Weights of a small image classifier.
Model: 6.81M parameters, depths [4, 4, 4], widths [80, 160, 320].
Data: trained on photos of plants and fungi (iNaturalist), 90422 training examples, 62.9 epochs.
Rows from block 9 of a small image classifier, named by matrix and row number. Rows with one number belong to one neuron. Each number is 128 + 32 x the weight over its row's rms, rounded and kept within 0 to 255. All counts start at 0. Numbers have three digits each. After the name is the row's rms in percent of the matrix's.
After each neuron's rows are labels from the 100 images, of 14848, where the neuron reaches its highest value: "top examples" is what is common among them. Only what is clearly more common there than usual is listed. The data: photos of plants and fungi (iNaturalist). In brackets: how many of the 100, against the usual share in percent.
# fc1: MLP up (model.blocks.9.mlp.fc1.weight, 1920x320), inputs 214-319
# fc2: MLP down (model.blocks.9.mlp.fc2.weight, 320x1920, transposed), outputs 214-319

fc1.588 095:193081128145097135094090088144151109083149165174101165092110080166109177063157110134077125159159135168147137145117113148193090143151114110170144144121169100122108132104134167103105136160095102145098124138043096159107113087141117116156120110207104101117126148131128138072141154144086186162162131115094087101128123150151
fc2.588 108:149130114148077130114119073068148124110089140129128165129097172135154135142140094144095216153113124106122152194137099102122131091126133126085072124167141085111119149102141148081179113140146143108163134143212162176124158105158126111119117100083112142109152153152140101130096120127124164123157144136070098149122126103171
top examples: order Lamiales (28 vs 7.4)

fc1.127 100:100156073187090123100170078144157087178107163109138150154114094153148153092157080106091168155092122090135134153121089103081102148104155148101082130102171100132169152145117165112107133126157184117124155133096091086095139142132158086112127106108160134203075135133131157111119146126151140145088132106138163109095112155089
fc2.127 102:150099100150174137156080111187110141137130083114160097134105084153103126109143137091074100095134073092126198073081186105162070124094134164179147158120141117132137136191108115127133109169126171099125133125111137151152119131138084163064162142138148157056089130087168108179113129161101164169100123156129114128143119163202
top examples: order Asterales (29 vs 11.1); family: Asteraceae (28 vs 10.8)

fc1.348 098:129166120165157098149138118146070161152129109165190131122088171150128154131158100156143123132112082099138164102184115129133124092128100140125147174090105174166109121074133110141136198067172169075092120134173141126149118148141129099144128116156146096115148108093124122109017161040108198116089087068134178104156115115088
fc2.348 097:157096099148160124103131116109169199125142209149054120105131153149156094173115199201144128101109089135082130059141103135082105105134166106121147194103181187095105112140138132111141162160136149127134175169164124153107085171157146126105163118084198149162156157096107175144117100110137170052150119124119108106118173129165
top examples: order Lamiales (28 vs 7.4)

fc1.281 103:124094158127161116130125163136149119174115077136112163204154095129073103149144105165098147149137149168121104141021158096074156106099113120084121219115140195128099125126146175066148124165141112096142077119118196185131053105118083118131101165154126098127114164156120115142111149162152132142088156162130098119179127142144
fc2.281 098:099118130164112077075123123105091078126166106125131102188084120125107095136143138104136120134117149105092120135100118105157139142154143116153123101182078164161094134048094092082142153185184099141112065127100113177166160129073099138113140107138098108144065074156053076129168116131131113163139161105056132157151087092147
top examples: order Lamiales (26 vs 7.4)

fc1.39 102:095139121100193158114079115110124051098122095128117108084105103154085220137138120122084114098142140142163135145126159124123134158160115148133100098145139123102096120070155154124145170102099217101127158110182110118134098074118107135162158131104102206114131224047132191156125081120082165145080141154129157177110109097088
fc2.39 107:104152095145131156135104190089141141068108120157163159092097093190145123117127160154118136106206181076141150111128145139136058170162103122164127122155122137103183133073106072113161121132115126185110191143096112144154136140148098171107093126108119138105112158155141147136143172181070105156097148157121079151102069158089
top examples: order Caryophyllales (29 vs 7.7); family: Cactaceae (29 vs 3.3)

fc1.64 100:111108137127109156110116211117179089160121081131155152138086138108097108074149134129106105097124138142142133188135110115113150093118143108085048090137103135094134082093115165099085175067130098047167177035149102170113151128111160145150125116190098111150141135133147156097175165155102138108146126170102118129091182111131
fc2.64 103:142133165143156128185129146072120141075105082163115091135120137112124078066096082085146117178129076084136228180114142075177123130156089111155169197127144182116150121125072145101111105154099164196129160099142134082102131083137138118143149119121082070075107156145172203129109092170156178090146134075154149121124126112139
top examples: order Caryophyllales (36 vs 7.7); family: Cactaceae (33 vs 3.3)

fc1.476 105:126132145118196154101106141136118129128142160132130116126094155115120153066151169155111146232103079114130124163112121136145119088169112094093099106126190093101105124175080126092093101148179138117146133159150135110134151139134085130119109111153142133154211119174142129103126137095116167097149103144143153186148172150171
fc2.476 093:120133150097099090153121176153146104123152086168121100062113115107094186112122110129131179183098126130117087153125122092149151145086181096113110130153119112061110130130052133100130121149130157115092166124146108148054121131115098126087113130180124158153097189114119104165126116144159183133154110122173163100179192108152
top examples: kingdom Fungi (25 vs 3.5)

fc1.106 103:127101167108137115088223144125115152148169092117133115167108109136160131168125107121160164134000100210121127124098166140106145103219136117105114141120171114158134161121132103100231149098114115119148090126121110102111149154069139154218120108094118139127148162103111113143111123103083132079135128153110183102102147149221
fc2.106 103:154087133137083177150089115167106170171120117070117114111176079130176104108157135158150223094208151135209138135109142123165157187125126161153095094116135094150100109061151162065105080140143107089138094104137128124167196106134126089166123152161129132162108147151117113137106160126148141136126127108155255139143166137151
top examples: kingdom Fungi (27 vs 3.5); phylum Basidiomycota (26 vs 2.2); class Agaricomycetes (26 vs 2.2)

fc1.156 110:107140135104132099162093096146132128148135110093121141173171160145176118135159160136091104184069096163153168104089193138153156127129155077067122127158089126147151184122134141134090129111170157131135154173168128104096128110186107131133159071139123102167132118071165182187216120192209114171120110158123119157153163129166
fc2.156 104:144093069116094089198120133098122141119099104099145147162180089156159120123076135153106096148182148136123101124096147132118140156070179151130126126086080171139153131165126140146126103157087111171126195089078121142143113139087159121121105158065102131063067113121109107097110154163098123155145130114140139201111148065083
top examples: order Asterales (50 vs 11.1); family: Asteraceae (50 vs 10.8)

fc1.95 096:156110209118114039057083132139134081135160132109119088094134105091124118167097127084168075108147162100096138124096134144171083117160164093137119137104117109127148119090134140115177162088085139134149129067147097110091122099179176087118168155104103132167087152107163095145147152160123090114108139108133180116197085080175
fc2.95 107:071120192089128046085158117083073106135110166170165159170081115157137093036135183140140109164189153206197132119089137142120149138101152100130112082141143119099199096128087177098146123208128103155128098147151177121190172113111122125108138124164139126173081129129100149121092121126075129170108134151092089118134100197138
top examples: order Lamiales (33 vs 7.4)

fc1.712 100:175165066021089157187098157142134152069146123192170165192119192137085159116110075102122160204143176129117141142108146120102214132147157124127128108117143138120155051141197118147139156173112150136159065119117142132094123162121133125151116096106106062123103134140091077146159125149142112142120128111129155119095142130096
fc2.712 109:152145125088101071134136172076130156121126136166142112077130145131035168156102159137099124109114120122116156079073103129124081122202140158073145132156090144062111112194120083144094134127185126154104156113184089140087149087146168124121128103151126126235158116162113097149122159095113111109150103103143205159110208045128
top examples: kingdom Fungi (73 vs 3.5); phylum Basidiomycota (67 vs 2.2); class Agaricomycetes (67 vs 2.2); order: Polyporales (44 vs 1.3)

fc1.311 099:119133141112107098209092144188137090094135127120165144148096100140112173090108099160168098147147165095102166125073094199163091173121144136138159167094146157156121120139108138088158088072129132089121162112107111154153130160146133144165016085109202115171160089135083130078146108116101083105087120122112132087139084108145
fc2.311 097:027136130164164168129137067095173162127111116100137124112117125096134145152214132093089081159112172136135202055086099111121077101137168086112130148132034153149130160094131081091120152154138065129165115128142099135129069088110143159088155147107068105120082165141110151140159129105133128103119139142127124092147157185141
top examples: order Lamiales (26 vs 7.4)

fc1.135 101:172196103131159119176140158160127143099158136121121164089140115153132097123124137128130122136110135115116139167182166164093176173130158143140134155096113111086115097076124133148108134089165170166154190109098108091079165049128097159130117076076119129160132096100163114109123161126187122099153142108159060149079080146159
fc2.135 106:115091148069099176122110127138071151148139156115129089148110132141136127086169122095170159125112096141172099091125155152142111107132160078060129134164120084131170093071127159092087182144061095093133207110124110090156126143112130138090156115142139148078109192070129162121090124133056088146122132076163118124182116125135
top examples: order Caryophyllales (26 vs 7.7)

fc1.762 099:137054042096104131094132150170174081108088129129131125146087109176135163137133112109080144114108175057138118136131139086105107166132162141110131137132143165047066090136095142076102219104112172112153140132113130167146083115101156172166102114128150125120146079157097147161051152150105087191159125102094109162173129146107
fc2.762 103:162120136177126120132093090166086129135135200116141163119146106137096103094154101152137160156170049129142134144091189097118129093160189142151147096094148165172130139118130070141150151118106127091129095108080118121085117184134146137139129095082160141100159162162209127126082143127138152193131180118108155170044140152098
top examples: kingdom Fungi (73 vs 3.5); class Agaricomycetes (58 vs 2.2); phylum Basidiomycota (58 vs 2.2); order: Polyporales (47 vs 1.3)

fc1.92 103:129091128142137141104114123162166134116120064122120182146130145151150110134092122128183112148133126165152142158137156086135139093139156170140119151114154073115096103079069109180099114164030129153131120125145184105200068137183139063098153134125080113129138083203168118182156110092089111142160112216122155126107124113185
fc2.92 101:103113099148116154121128075100143188064129097140202137170133089069177112125108121133135143092175138106106120179102071176050108110127129101084136139083097091127179162104178129174107136119166130186064179133145116112092205114079125120150131164109097079180132175158119170108124160136129182145098086189066085107152169145113
top examples: order Caryophyllales (39 vs 7.7); family: Cactaceae (35 vs 3.3); text has "cactus" (29 vs 2)

fc1.177 104:158114135094157147105061096134149071141130166203121102090102078118167133135094098074167122143092204133131152131114120104123148155157143087086069064079128100157134148102111118149128129092107096133144102116109156131114134147164135152150148148142096157100078178140123112152121090085150128106132167120134142126178137123093
fc2.177 089:102105126076176087113102161063075113171109128149118083181124106099085138102167096096124207183164127145109108122113128142168106116105128101128149117145073178104168083140106129176104110086147159168089130107113107148151145123113052146120155182108089179178144152123133129157147134099137105153115166193193113139126179137171
top examples: order Lamiales (32 vs 7.4)

fc1.733 096:150132156116081119081193125136140107132069188134146095141140134119094202148154163121179116176092131062201165145135116141118133084140190155136078127135204165117128139143115088145144140115127144105191127093104148117175186101127174109077102169144134149151149169083113126094107078085101133117207088105111098100160124096160
fc2.733 112:153112097181105112093139188125138132117109114096153127133138155086126129023123127124051154140118139124108193073138087108151150166144131154145118143119142184140104096069097095117160131118081153116116118074122090158083133146103143176154117104127162111147103109112200179174129118148090072126102142104155173144118130077129
top examples: class Liliopsida (42 vs 9.4); order: Asparagales (32 vs 4.5); family: Orchidaceae (28 vs 1.3)

fc1.564 096:146114112162201175122201127073150130120097103126124040174111107148106218151170097162114122224139064110088098102130122085101124203169072111189177193128135122142126154107128100128117151124149146147149157101112109134122103122135127142113153124175096106116082147148193184144136121115193124169131094110137101082136115156117
fc2.564 103:050173164132131144168120100141124128163139085171114071126158138155114078125122140097138171207117140142141142104150148100145103144155130103103172119151135113148113193105147185071086053178163069079105053142174183154153080101129167158112130118135155100118126106164122175133088110100120102160127164129087090077119139115094
top examples: class Liliopsida (25 vs 9.4)

fc1.739 107:156128136149173115122107090098124082125105052126171200095112121085069144105103143135145142119138122147193167103120111120110126188117133116055070139142120133100148125163117100108129106089128076159130181145101139087078118121180105156136163108103184086145106182075111067200142142132097110128115073136130128128131129170124
fc2.739 097:082105165144123086120085092129114159132094131100117101110102162101152178082094066081115148123112135122142117137140116105131134127154137132173160133171170083118168125105136135168111111082089098115123088103102129070118077084150151149068099108104139156145154115100164170133117080128110158128156139086169146157161117121090
top examples: class Liliopsida (31 vs 9.4)

fc1.652 101:159101118111072127116128169121111084152123200105144075168082096143140115107064101164156166118105096136125101154105178140133106118056133096136099155106172081148097055106109143165123150076113190111132137083074124137165135122095171127129156130121100144147144106150126111164146134111141177036100129204155159160089181134115
fc2.652 102:139063128125066159153200154093114104092140155171199102088122145147161115117073166088154130130143142135096107079086182093122152084129124168173132158180123073101153060137151105125086203044145117110134096091133191092166090119144100112076125116157118144116112179199176128115155091078091077082132139150159130089131138158186
top examples: class Polypodiopsida (34 vs 4.2); text has "fern" (30 vs 3); order Polypodiales (28 vs 3.3)

fc1.170 103:115166158119190182144184104093106100120105125058092143126098127124104154161131147117118136157165079074124183138090167120160122155129155133151106156120114195090117147190150111089172114156096078158134093137138070152094132139136120194072123109161171091125146135140100168154140157104159099108149116153146085123182082140075
fc2.170 096:143107129099185100111136103076150071154138168154108142089142164126088062129086139104126109087161187125186108153101191149211180138160150123135185194116146159138145082175149120094161130093170139109155104093172091117125140173105088165141095122087121128116089148096107148120166095100122131057153133148068083152167074112157
top examples: order Lamiales (26 vs 7.4)

fc1.57 106:106148138158069104127111130153120180083117156107159103099124135144154104146107147127164092163077151136106108181089111161120130053125183113118128118095180154096121110114175136089105135093183099132098146156142185129131181141103118133133118142120143151163134092084143134129156122143118066130143144195180090071105117157066
fc2.57 098:141112149138143101103120080134097129186122161088200118117204132125141149138125098141063193116124159133138157120085134138142132122126096166103171181083121061200144094117061146106077127166154104106120137148080114172086156111137108135079175104197116142137140131115127137105143164135114156060119127183150126135191118130141
top examples: order Lamiales (26 vs 7.4)

fc1.121 099:145125109084085131095132115145130135119072108062098141099113067092144151091111139142097114088144133129154128143109122142098107174082125128038196141073193088080084215134141066143173118120135129054098096062163132142100127146172125112113079154152145136089144097098148083160107147153139091190109095092140209124198120114132
fc2.121 091:155169148118151101139127166178065159178189124095153109114139163135113045119140128111111112164163105131153099074109124181044105079154156070135079108114110163134180138155139143204073095125125143160127097151170145153120087113152213170075178145199111138123183148156152161187147170182137119129174131104133097104124058099136
top examples: order Caryophyllales (28 vs 7.7)

fc1.360 092:192098104131117062082144168114131214156152158099185097129114139104106133083142047177160138147111156122119111129166157128166162102147150163112184081173137168102193112165061125142096145149147126097141131122120090190119160079188137132169162176098141171145088082094106160181110106125150161112092147127163108116105104155106
fc2.360 105:148139095150129127153171129155182129172165137101067114172097074064156076130139112149168117157173169195114151164118154124065162117144148184146137138120078076081171135128159141153137168171114115157136143149151114168094122174067157082114084144139162141178105130122075133114122155162125119155153136079110171153145092124104
top examples: order Pinales (28 vs 2.7); class Pinopsida (28 vs 2.7); family: Pinaceae (25 vs 1.8)

fc1.203 104:090172093164106120139118170116105181094150102222116132153117105122142138075046048067129107111135113088122128115186136105106101134118083099153169127077165071134131168144105094117119086129168114173117098145127127162186128156076085070190088162139079148160095147149070130120069098170129098145088135140124126137125112099122
fc2.203 098:099089070101119118190170084203149138105154138098104143151172132160126133075126096125115097072110142145152141107165077066191119137099089097083132116119155120070141164138115131079099170110101122159093121126107100138142128160152115092228179173184137163130095164144128152130122175086142195068163107116099220121124116125117
top examples: class Liliopsida (25 vs 9.4)

fc1.541 100:015062136132058179142130088117134078100105133082181093158085136095119091129159152065090138137075159093158080144159161147143108164155177142144135116061125136093177129132124095155047145119106120078150135151141122128127098144135146082143162189114076134104095086178133144181151142116141114112144141101122176169082171172105
fc2.541 106:102141015199133127215153112130100107119157118133120069101114082128138160140108156124140117107138156126133157124091167151115128097216124099097174142114026162121135082121189177139146156147094113165144168163130154137159111104103162113173091093124152169155106112109120153099144128169130161142117090111152085190099123110088
top examples: order Asterales (44 vs 11.1); family: Asteraceae (44 vs 10.8)

fc1.516 100:093168144163152147151168157126104127196134123156131200119148135088118103125121132175136136110100136104131081142144124150148106175118031127049146175117140206102098144083142162117085158172086099127132120159182134114145105188115117093098109137172114133128161155105135110095091191138119138202141122197140094100130112087105
fc2.516 103:106060158141189043189111126090119160128115141095115136091133087111157167113089111112087148098155134122102098130159169129094109138086130095113110113080104124097120124168108170164183169125122150173116130149171156156143119090184048126097080213174139156009133118130157135139099163091122135136141121174105168114123112096139
top examples: class Liliopsida (25 vs 9.4)

fc1.498 105:162122073116119124176090118093102125114169134091180104096104139071131134161106109069198101150135183160134132140143128135076101152131157147130115107088114032110098124086145166150134158129111106099141076122104090121149147160124150110164075153179106125112078136149127121135149138129140152123154141106106175085181154124109
fc2.498 096:122153127120128163167148127124185169129136147181113110156108099103103150175103137155148130088189099149180144072146092142045181125115134113133108164102137097196200067196136163094093139165141159159140136175121138141193126084159128138117126103124132104221139092147100130130138166120113170192096125141147149132175143118159
top examples: order Caryophyllales (46 vs 7.7); family: Cactaceae (41 vs 3.3)

fc1.116 105:165097132113138175141168123144113144159105119140096142170126110173197120113150083107202145158085105130100151118108110124100119100149173115081063100107159140116110121095113120109150147169117127081120114074112059176116100108119108139171119212161101093132165088135196159110122163132148109109182151000123113094130149183107
fc2.116 102:193066204115081144084095141154118123089198119131103189134107098109132104118111086150205145157114147161097122137068104159174128059122125151097122055159157190138143095100124177131120115110154157130110106155132145136142070108155156142123139090100110107075098134111213131131178127148161112120077084134171142110098086125107
top examples: order Asterales (29 vs 11.1); family: Asteraceae (29 vs 10.8)

fc1.120 100:112137082132157202137143133144151144182067147104151100184170135045124165161100125127113106126145160178130143083114133138147081111114122095148110164167140148125132140151121128097171121090211133075130031122114105088096184136090188125180114120147079163156095160138175149154085116127190138161108109148189146112103127141088
fc2.120 102:145115144103146131144108125143111070213102126153133112191132140094052081177162100121124098123062162074148083110133095044150126094169147134131158079145037140162124156075130147163130153121144079127136150133121140113123121125065117160096134133132144114142089097141105150068148143073166145097169153113077133119147123147096
top examples: order Lamiales (47 vs 7.4); family: Lamiaceae (40 vs 3.3)

fc1.321 100:154078143137094101206101129117078104118103130120112125177162134190114148183164105152140144153136139100119135165140089145178119143101103051139101135138145167102158136123117127129087121110074166156153136082137078077105036183073160128139174159144114144116169077112119131098148181233121110165177149108124110097134192103138
fc2.321 100:157119106156094154138076083098103133132144100134117148175096125135121172179108128152069156166090132113147126148063150104091111130116097032129113152131121179154113117118120109112108180189163101066095158129114168121152114155227148159088165157097149126117114142114146119188171155099096131119173167137106093175088084135156
top examples: kingdom Fungi (33 vs 3.5); phylum Basidiomycota (31 vs 2.2); class Agaricomycetes (31 vs 2.2)

fc1.493 099:091085063139161137125117134127175126149125085097158120094136139078100107127104111121139096080122157136096160114162095168171189126124195114077131085167099114126123173150183148105069132111094160120161168127153114140139121162086151127155137171113214160077068163180100129133109155177121178118164129095125112123147173099115
fc2.493 105:073078150128065142143098133175136079100166146115140127154086161177092128081131128082110082107153115086099119109200096154136166141090129175072113122107146148113143143190155118094109140168126141111159138131139156180139172110169107167158165148143170063187080088165118138108146098093115110106114134112102107158167095141122
top examples: order Lamiales (25 vs 7.4)

fc1.512 099:105130089123129079096143178094168100113095085156098111106131189133149156169167175098109184167127105181141103070132133091176130130108107082128141129098187117120148134167152133125122130168175123168116149139140158147165072091107116131162169113161085186147033162132070096091082122181144082130131152055110143131168098177156
fc2.512 104:030102098152129158099108112146103056124133183199145119119125092141080112156163176142164113139127180124137069119123112125140094115120082144148151129146116151163080131152128158136153150160106091160138150150141118100109120143116101075151157158115147138130105126144151111130104100126109188139168096127124131142132105116076
top examples: class Liliopsida (41 vs 9.4)