Rows from block 8 of a small image classifier, named by matrix and row number. Rows with one number belong to one neuron. Each number is 128 + 32 x the weight over its row's rms, rounded and kept within 0 to 255. All counts start at 0.
After each neuron's rows are labels from the 100 images, of 14848, where the neuron reaches its highest value: "patch colour" is the nearest of a few named colours to the mean colour under the peak. Only what is clearly more common there than usual is listed. The data: photos of plants and fungi (iNaturalist). In brackets: how many of the 100.
# fc1: MLP up (model.blocks.8.mlp.fc1.weight, 1920x320), inputs 80-159
# fc2: MLP down (model.blocks.8.mlp.fc2.weight, 320x1920, transposed), outputs 80-159

fc1.511 [102 110 155 132  92 149 124 212 110 111 138 145 104 129 129 100 128 172 195 108 105 154 110  49 151 160  76 109 109 122 161 147 153  85 143  92 171 161 115 100 165 127 103 140 119 117 147 165 128 183 115 166 122 159 170 147 163 126 166 121 127 139 168 150  92 126 145 104 180 142 117 135 125  41 173 147 139 133 102 149]
fc2.511 [213  74  95  88 148  89 156 209 152  70 135 137 104  99 106 138 156 155  66 156 162 176  95 148 153 160 135 145  92 132 112 133 171 111 117  99  67 112 125 148  93 157 109  93 147 166 175  61 143  80 120 108 116 124 135 138 123 197  98  77 152 124  86 131 130 150 181 101 167 144 148 130 132 167  77 107  98  94  58 155]
patch colour: brown (60)

fc1.656 [141  86 174 149 146 125 102 138  75 122 144 125 179 170 121 108  53 129 126 137  76  73 150 130 137 122 112 163 102 200 125 167 102 124 120 114 133  98 104 149 142 202 110 125 158 125 112 128 173 214 114 141 137 110 148 174  58 111 104 195 145 159 134 205 116  90 181  94 106 166 162 105  85 127 144  61 144 145 121 164]
fc2.656 [ 98 172 170 155 165 135 112 170 112 157  99  75 118 115 110 146 108 142  62 169 202 135 159  69 125 103 141 202  87 114 194 128  62 174 166 112 166 169 155  50 117  81 133 102 148 150 122 142 161 132  88 133 177 138 134 162  98 148 125 106 150 123 114 186 137  88 136 136  75 132 141 161 102 103  95 103  66 152 192 112]
patch colour: green (26)

fc1.314 [145  91  78 127 139 113 180  96 154 149 127 135 155 176 206 158 142 172  37 183  78 186  97 135 114 107 120 145 165 159 117 157 103  86  92 115  82 102 142 137 125 145 115 146 148 171 150 109 147 137 100  71 161 123 103 107 139  90  68 131  74 171 179 126  87  65 190  74 125  93 102 127 174 155 168 109 118 141 133  89]
fc2.314 [117 121 113  99 170 145  72 134 127 149 136  48 142 139 176 161 128 134 171  94  90 145 185 166 174  95 164  59 134 141 160 126 105  75  64 106 112 122 147 193 176 199 112  91 135  77 140  88 166  97 164 111 102 100 190 142 169 108 132 133 141 119 112 133 135 136 189  88 115  95 102 112 122 165 153  61 144 134 139 131]
patch colour: pink (28)

fc1.283 [117 127 102  92 163  87 119  98 153 151 164 166 190 155 133 106 123 118 117 161 128 130 120  91 115 160 103 150 126 135 100  59 146 149 148 115 155 147 160 110  86 119 130  79  76 153 166 137 151 146 137 123 117  80  97 102 156 124 113 159 117 135 150  85 135 159 151  77 108  97 114 176 147 110 180 107 115 149  99 157]
fc2.283 [ 89 136 146 124 155 159 163 157 101 142 119 126 127 161 119  91  69 143 137  84 164 156 122 107 127 147 169 170 148 137 117 114 172 161 119 142  70 119 146 130 170 140 107 105 161 112  89 115  76 175 111 128 114  96 141 148 130 119 142 118  70  88 134 106 139 132 159  81 166 161 161 102 146 156 187  70 116 116  60  76]
patch colour: brown (62)

fc1.277 [147 176 160 131  99 154 126 156 149  78 144 179  81 135 111 161 119 124 183 107 144 118  81  62 109 121 118  91 121 156 155 106 133 151  98  88 127 105 151 137 126 105 155 204  84 182 161 136 225 167 118  97 120 117  84 134 126 128 139 142 131 181 132 151 102  69 121 190 119 133 126 131 146 164 104 142 117 169 152 110]
fc2.277 [ 77 164  97 162 112  64 131 112 155 166 144 198 125 123  79 132 104 185 147 151  93 168 117 113 148 161 151 175  99 130 142  85  90 116 119 133 202 102 129 129 141 141 102 116  83  96 116 135 124 133 132 172 112 124 117 130  87 167 134 172 156 153 178 154 118 161 146 122 123 118 162 131 110 157 126 119  50 148 201 120]
patch colour: brown (61)

fc1.116 [123 133 112 191 132 178 166 150 109 108  72 121 165 149 132 177 138 146  92 111 164 169 131 172 153 112 194 159  89 151 133  90 108 153  85 130 155 148 187 156 158 166 167 136 159 139  99  79 107 169 172 169 106 132 168 110 147 190 116  68 128 156 137 119 121 141 174 175 129  47  90 144 147 148 194 136  83 132 135 103]
fc2.116 [141  94 142 106 148 146 138  77  64  66 110  91 155  88 122 102 132 134 137  89 194  74  97 107 117 157 166 164 162 103 126 111 148 104 146 107 159 132 167  84  84 134 114 108 108 169 130  68 180 140 140 106 143 150 131 104 112 124  88 163 147  49  67 121  65 155  86  93 116 132 161 133 122 153 174 123 103  97 153 160]
patch colour: white (27)

fc1.528 [ 90 141 139 195 139 211  98 129 184 145 175 125 126 178  61 122 116 142 106  83 159  96 156 105 142  57 146 158 131 107 130 181 121 150 146  69 148 115 169 159 137 109 105 163 199 151 162 157 209 125 129 159 121 159 140 100  90 140  87 165  96  98 164  90 123 155 123 141 137  55 127 112  94 118 143 107  70 159 109 137]
fc2.528 [158 142 146 157 107 164 136 137 111 165 108 129 138 178 137 105 108 122 191 127 214 116 193 116 160 128 147 174 174 166 110 153  98 154 151  68  99 116  86 162 123 139 154 158 154 137 142 135 118  95  79 148 126  78  90  91 172 128 109 122 100 137 171 102 144 186 104  69 180  94  97 132 108 121 125 115 134 128 194  44]
patch colour: black (26)

fc1.714 [143 167 156 100 116  66  96 166 162 152 146 209 192 166 120 113 156 175 165  68 129 191 142  82 133  88 113 168 112 158 155 140 120 118 122 172  70  53 121 151  81 191 134 111  96  91 166 120 136 111 103 126 107  82 149 126  74  86  54 110 194 127 172 183 161 120 165 193 150 177  85 189 138 113 162  91 148 153 103 118]
fc2.714 [136 167 119 116 145 133 140 157 119 161 112 116 124 115 156 158 129 126 106 148 174 126 140 150  88 125 127 105 112 163 109 145  98 108 110 135 115 134 144 148 171 158 145 172 127  84 144  76  95 101  75 188  44 145 165 113  90 139 101 171 123 131 185  93 116 112  78 111  81 112 132 131  75 171 159 130  84 100 144 140]
patch colour: black (28)

fc1.597 [ 74 170 112  70 156 140 127 186 199 146 130 146 139 152  87 139  97 129 149 130 204  42 171 104 129 114 137 167 141 129  88 137 131 121 142 128  46  92 130 144 124 104 171 137 123 117 109 103 121 134 101 130 174 126 137 103  97 121 123 160 136 125  75 146 113  60 177  84 143 159 108 148 111 129 149 129 168 229 130 103]
fc2.597 [114 219  94 131 163 135 143 157 134 176 120 100 152 123 137 107 150 121 131  86  82 107 157 130 150 129 187  98 171 132  69 113 144 151 150  57 140 129 120 159 128 113  77 117 151 150 173 126  91 141 136 143 128 164 114 109 123 104 152 145 120 140 159 137 144 200 106 165  85 136 173 117  83 180  73 139 130  97 161  80]
patch colour: grey (78)

fc1.715 [130 112 159 142 127 184  64 108 135 178 130 116 147 154 181 110  71 132 121 149 177 120 113 154 166 132 102 171 137  88 147 161 113 142  63 106 123 140 142 177 131 146 141 111 162 158 118 147 178  78 221 116 165 115  92  78  92 105 136 172 157 123 124  91 104  87  55 122 126 136 143 161 185 151 159  80 153 106 187 135]
fc2.715 [161  66 149 161  82 146  81  83 135 179 143 114 144  94 135 129 164 161 113 155 134 146 145  84  65 115 146 190  79 176 122 173 138 125 122 122 134 177 110  81 133 137 123  90 189  64 165 147 106 121  95 110  86 154 115 146 170  94 161 156  82 108 128 168 166 100  88 174 125  96 100 170 135 165 131 111  88  76 130  59]
patch colour: green (26)

fc1.101 [ 68 176 152  65 111 119 122  61 141 111 114 101 111 130 118 110 177 147 150 152  95  63 153  43 143 135 168 114 169 150 169  84 139 119 105 125 167  86 169 137  73  97  78 112 118 123 132 110 195  71 115 153 166  99 134 113 158  88 116 101 150 169 152 118 156 154 146 105  85 123  99 111 210 136 118 161 180 123 134 148]
fc2.101 [151 143  82 108 133 100 198  58 134 155  85  94 125 148 129 171 143 183 148 172  99 145 104 145  79 157 117  77 139 129  96 162 119 149  68 121 138 146 109 150  59  40 148 161 139 156  80 109 164 127 146 172 160  86 155 132  76 144 122  79 204  81 111 133 118 128 115 159 115 140 162 108 164 127 134 136 160  74 135 106]
patch colour: brown (62)

fc1.731 [170 160 120 153  77 124 144 125 197  88 133  93  76 176 135 159  92  66 127 179 125 114 138 150 151 125  91  99 166  73 125 103 129 135 159 121 104 131  92 150 158 157 108 143 157 125  72 127 144 137 137 135 124 114 146 125 180 157 191  94 145 143 180 138 140  91  98 126 106 146 137 136  87 161 126 137 145 152  65  88]
fc2.731 [145 125 107 134 145 154 156 151 121 214 108  82  91 129 155 110  78 107 116 147 116  56 112 135 152 141 127 102 135 180 110 103 165 136 130 178  83 171 103  99  86 158 166  96  96 102 107 155 125  65  92 151  95 135 146 100  83 140 152 165 128 112 138 104 122 176 107 131 117  98 165  94 160 136 122  56 114 155 200 127]
patch colour: green (25)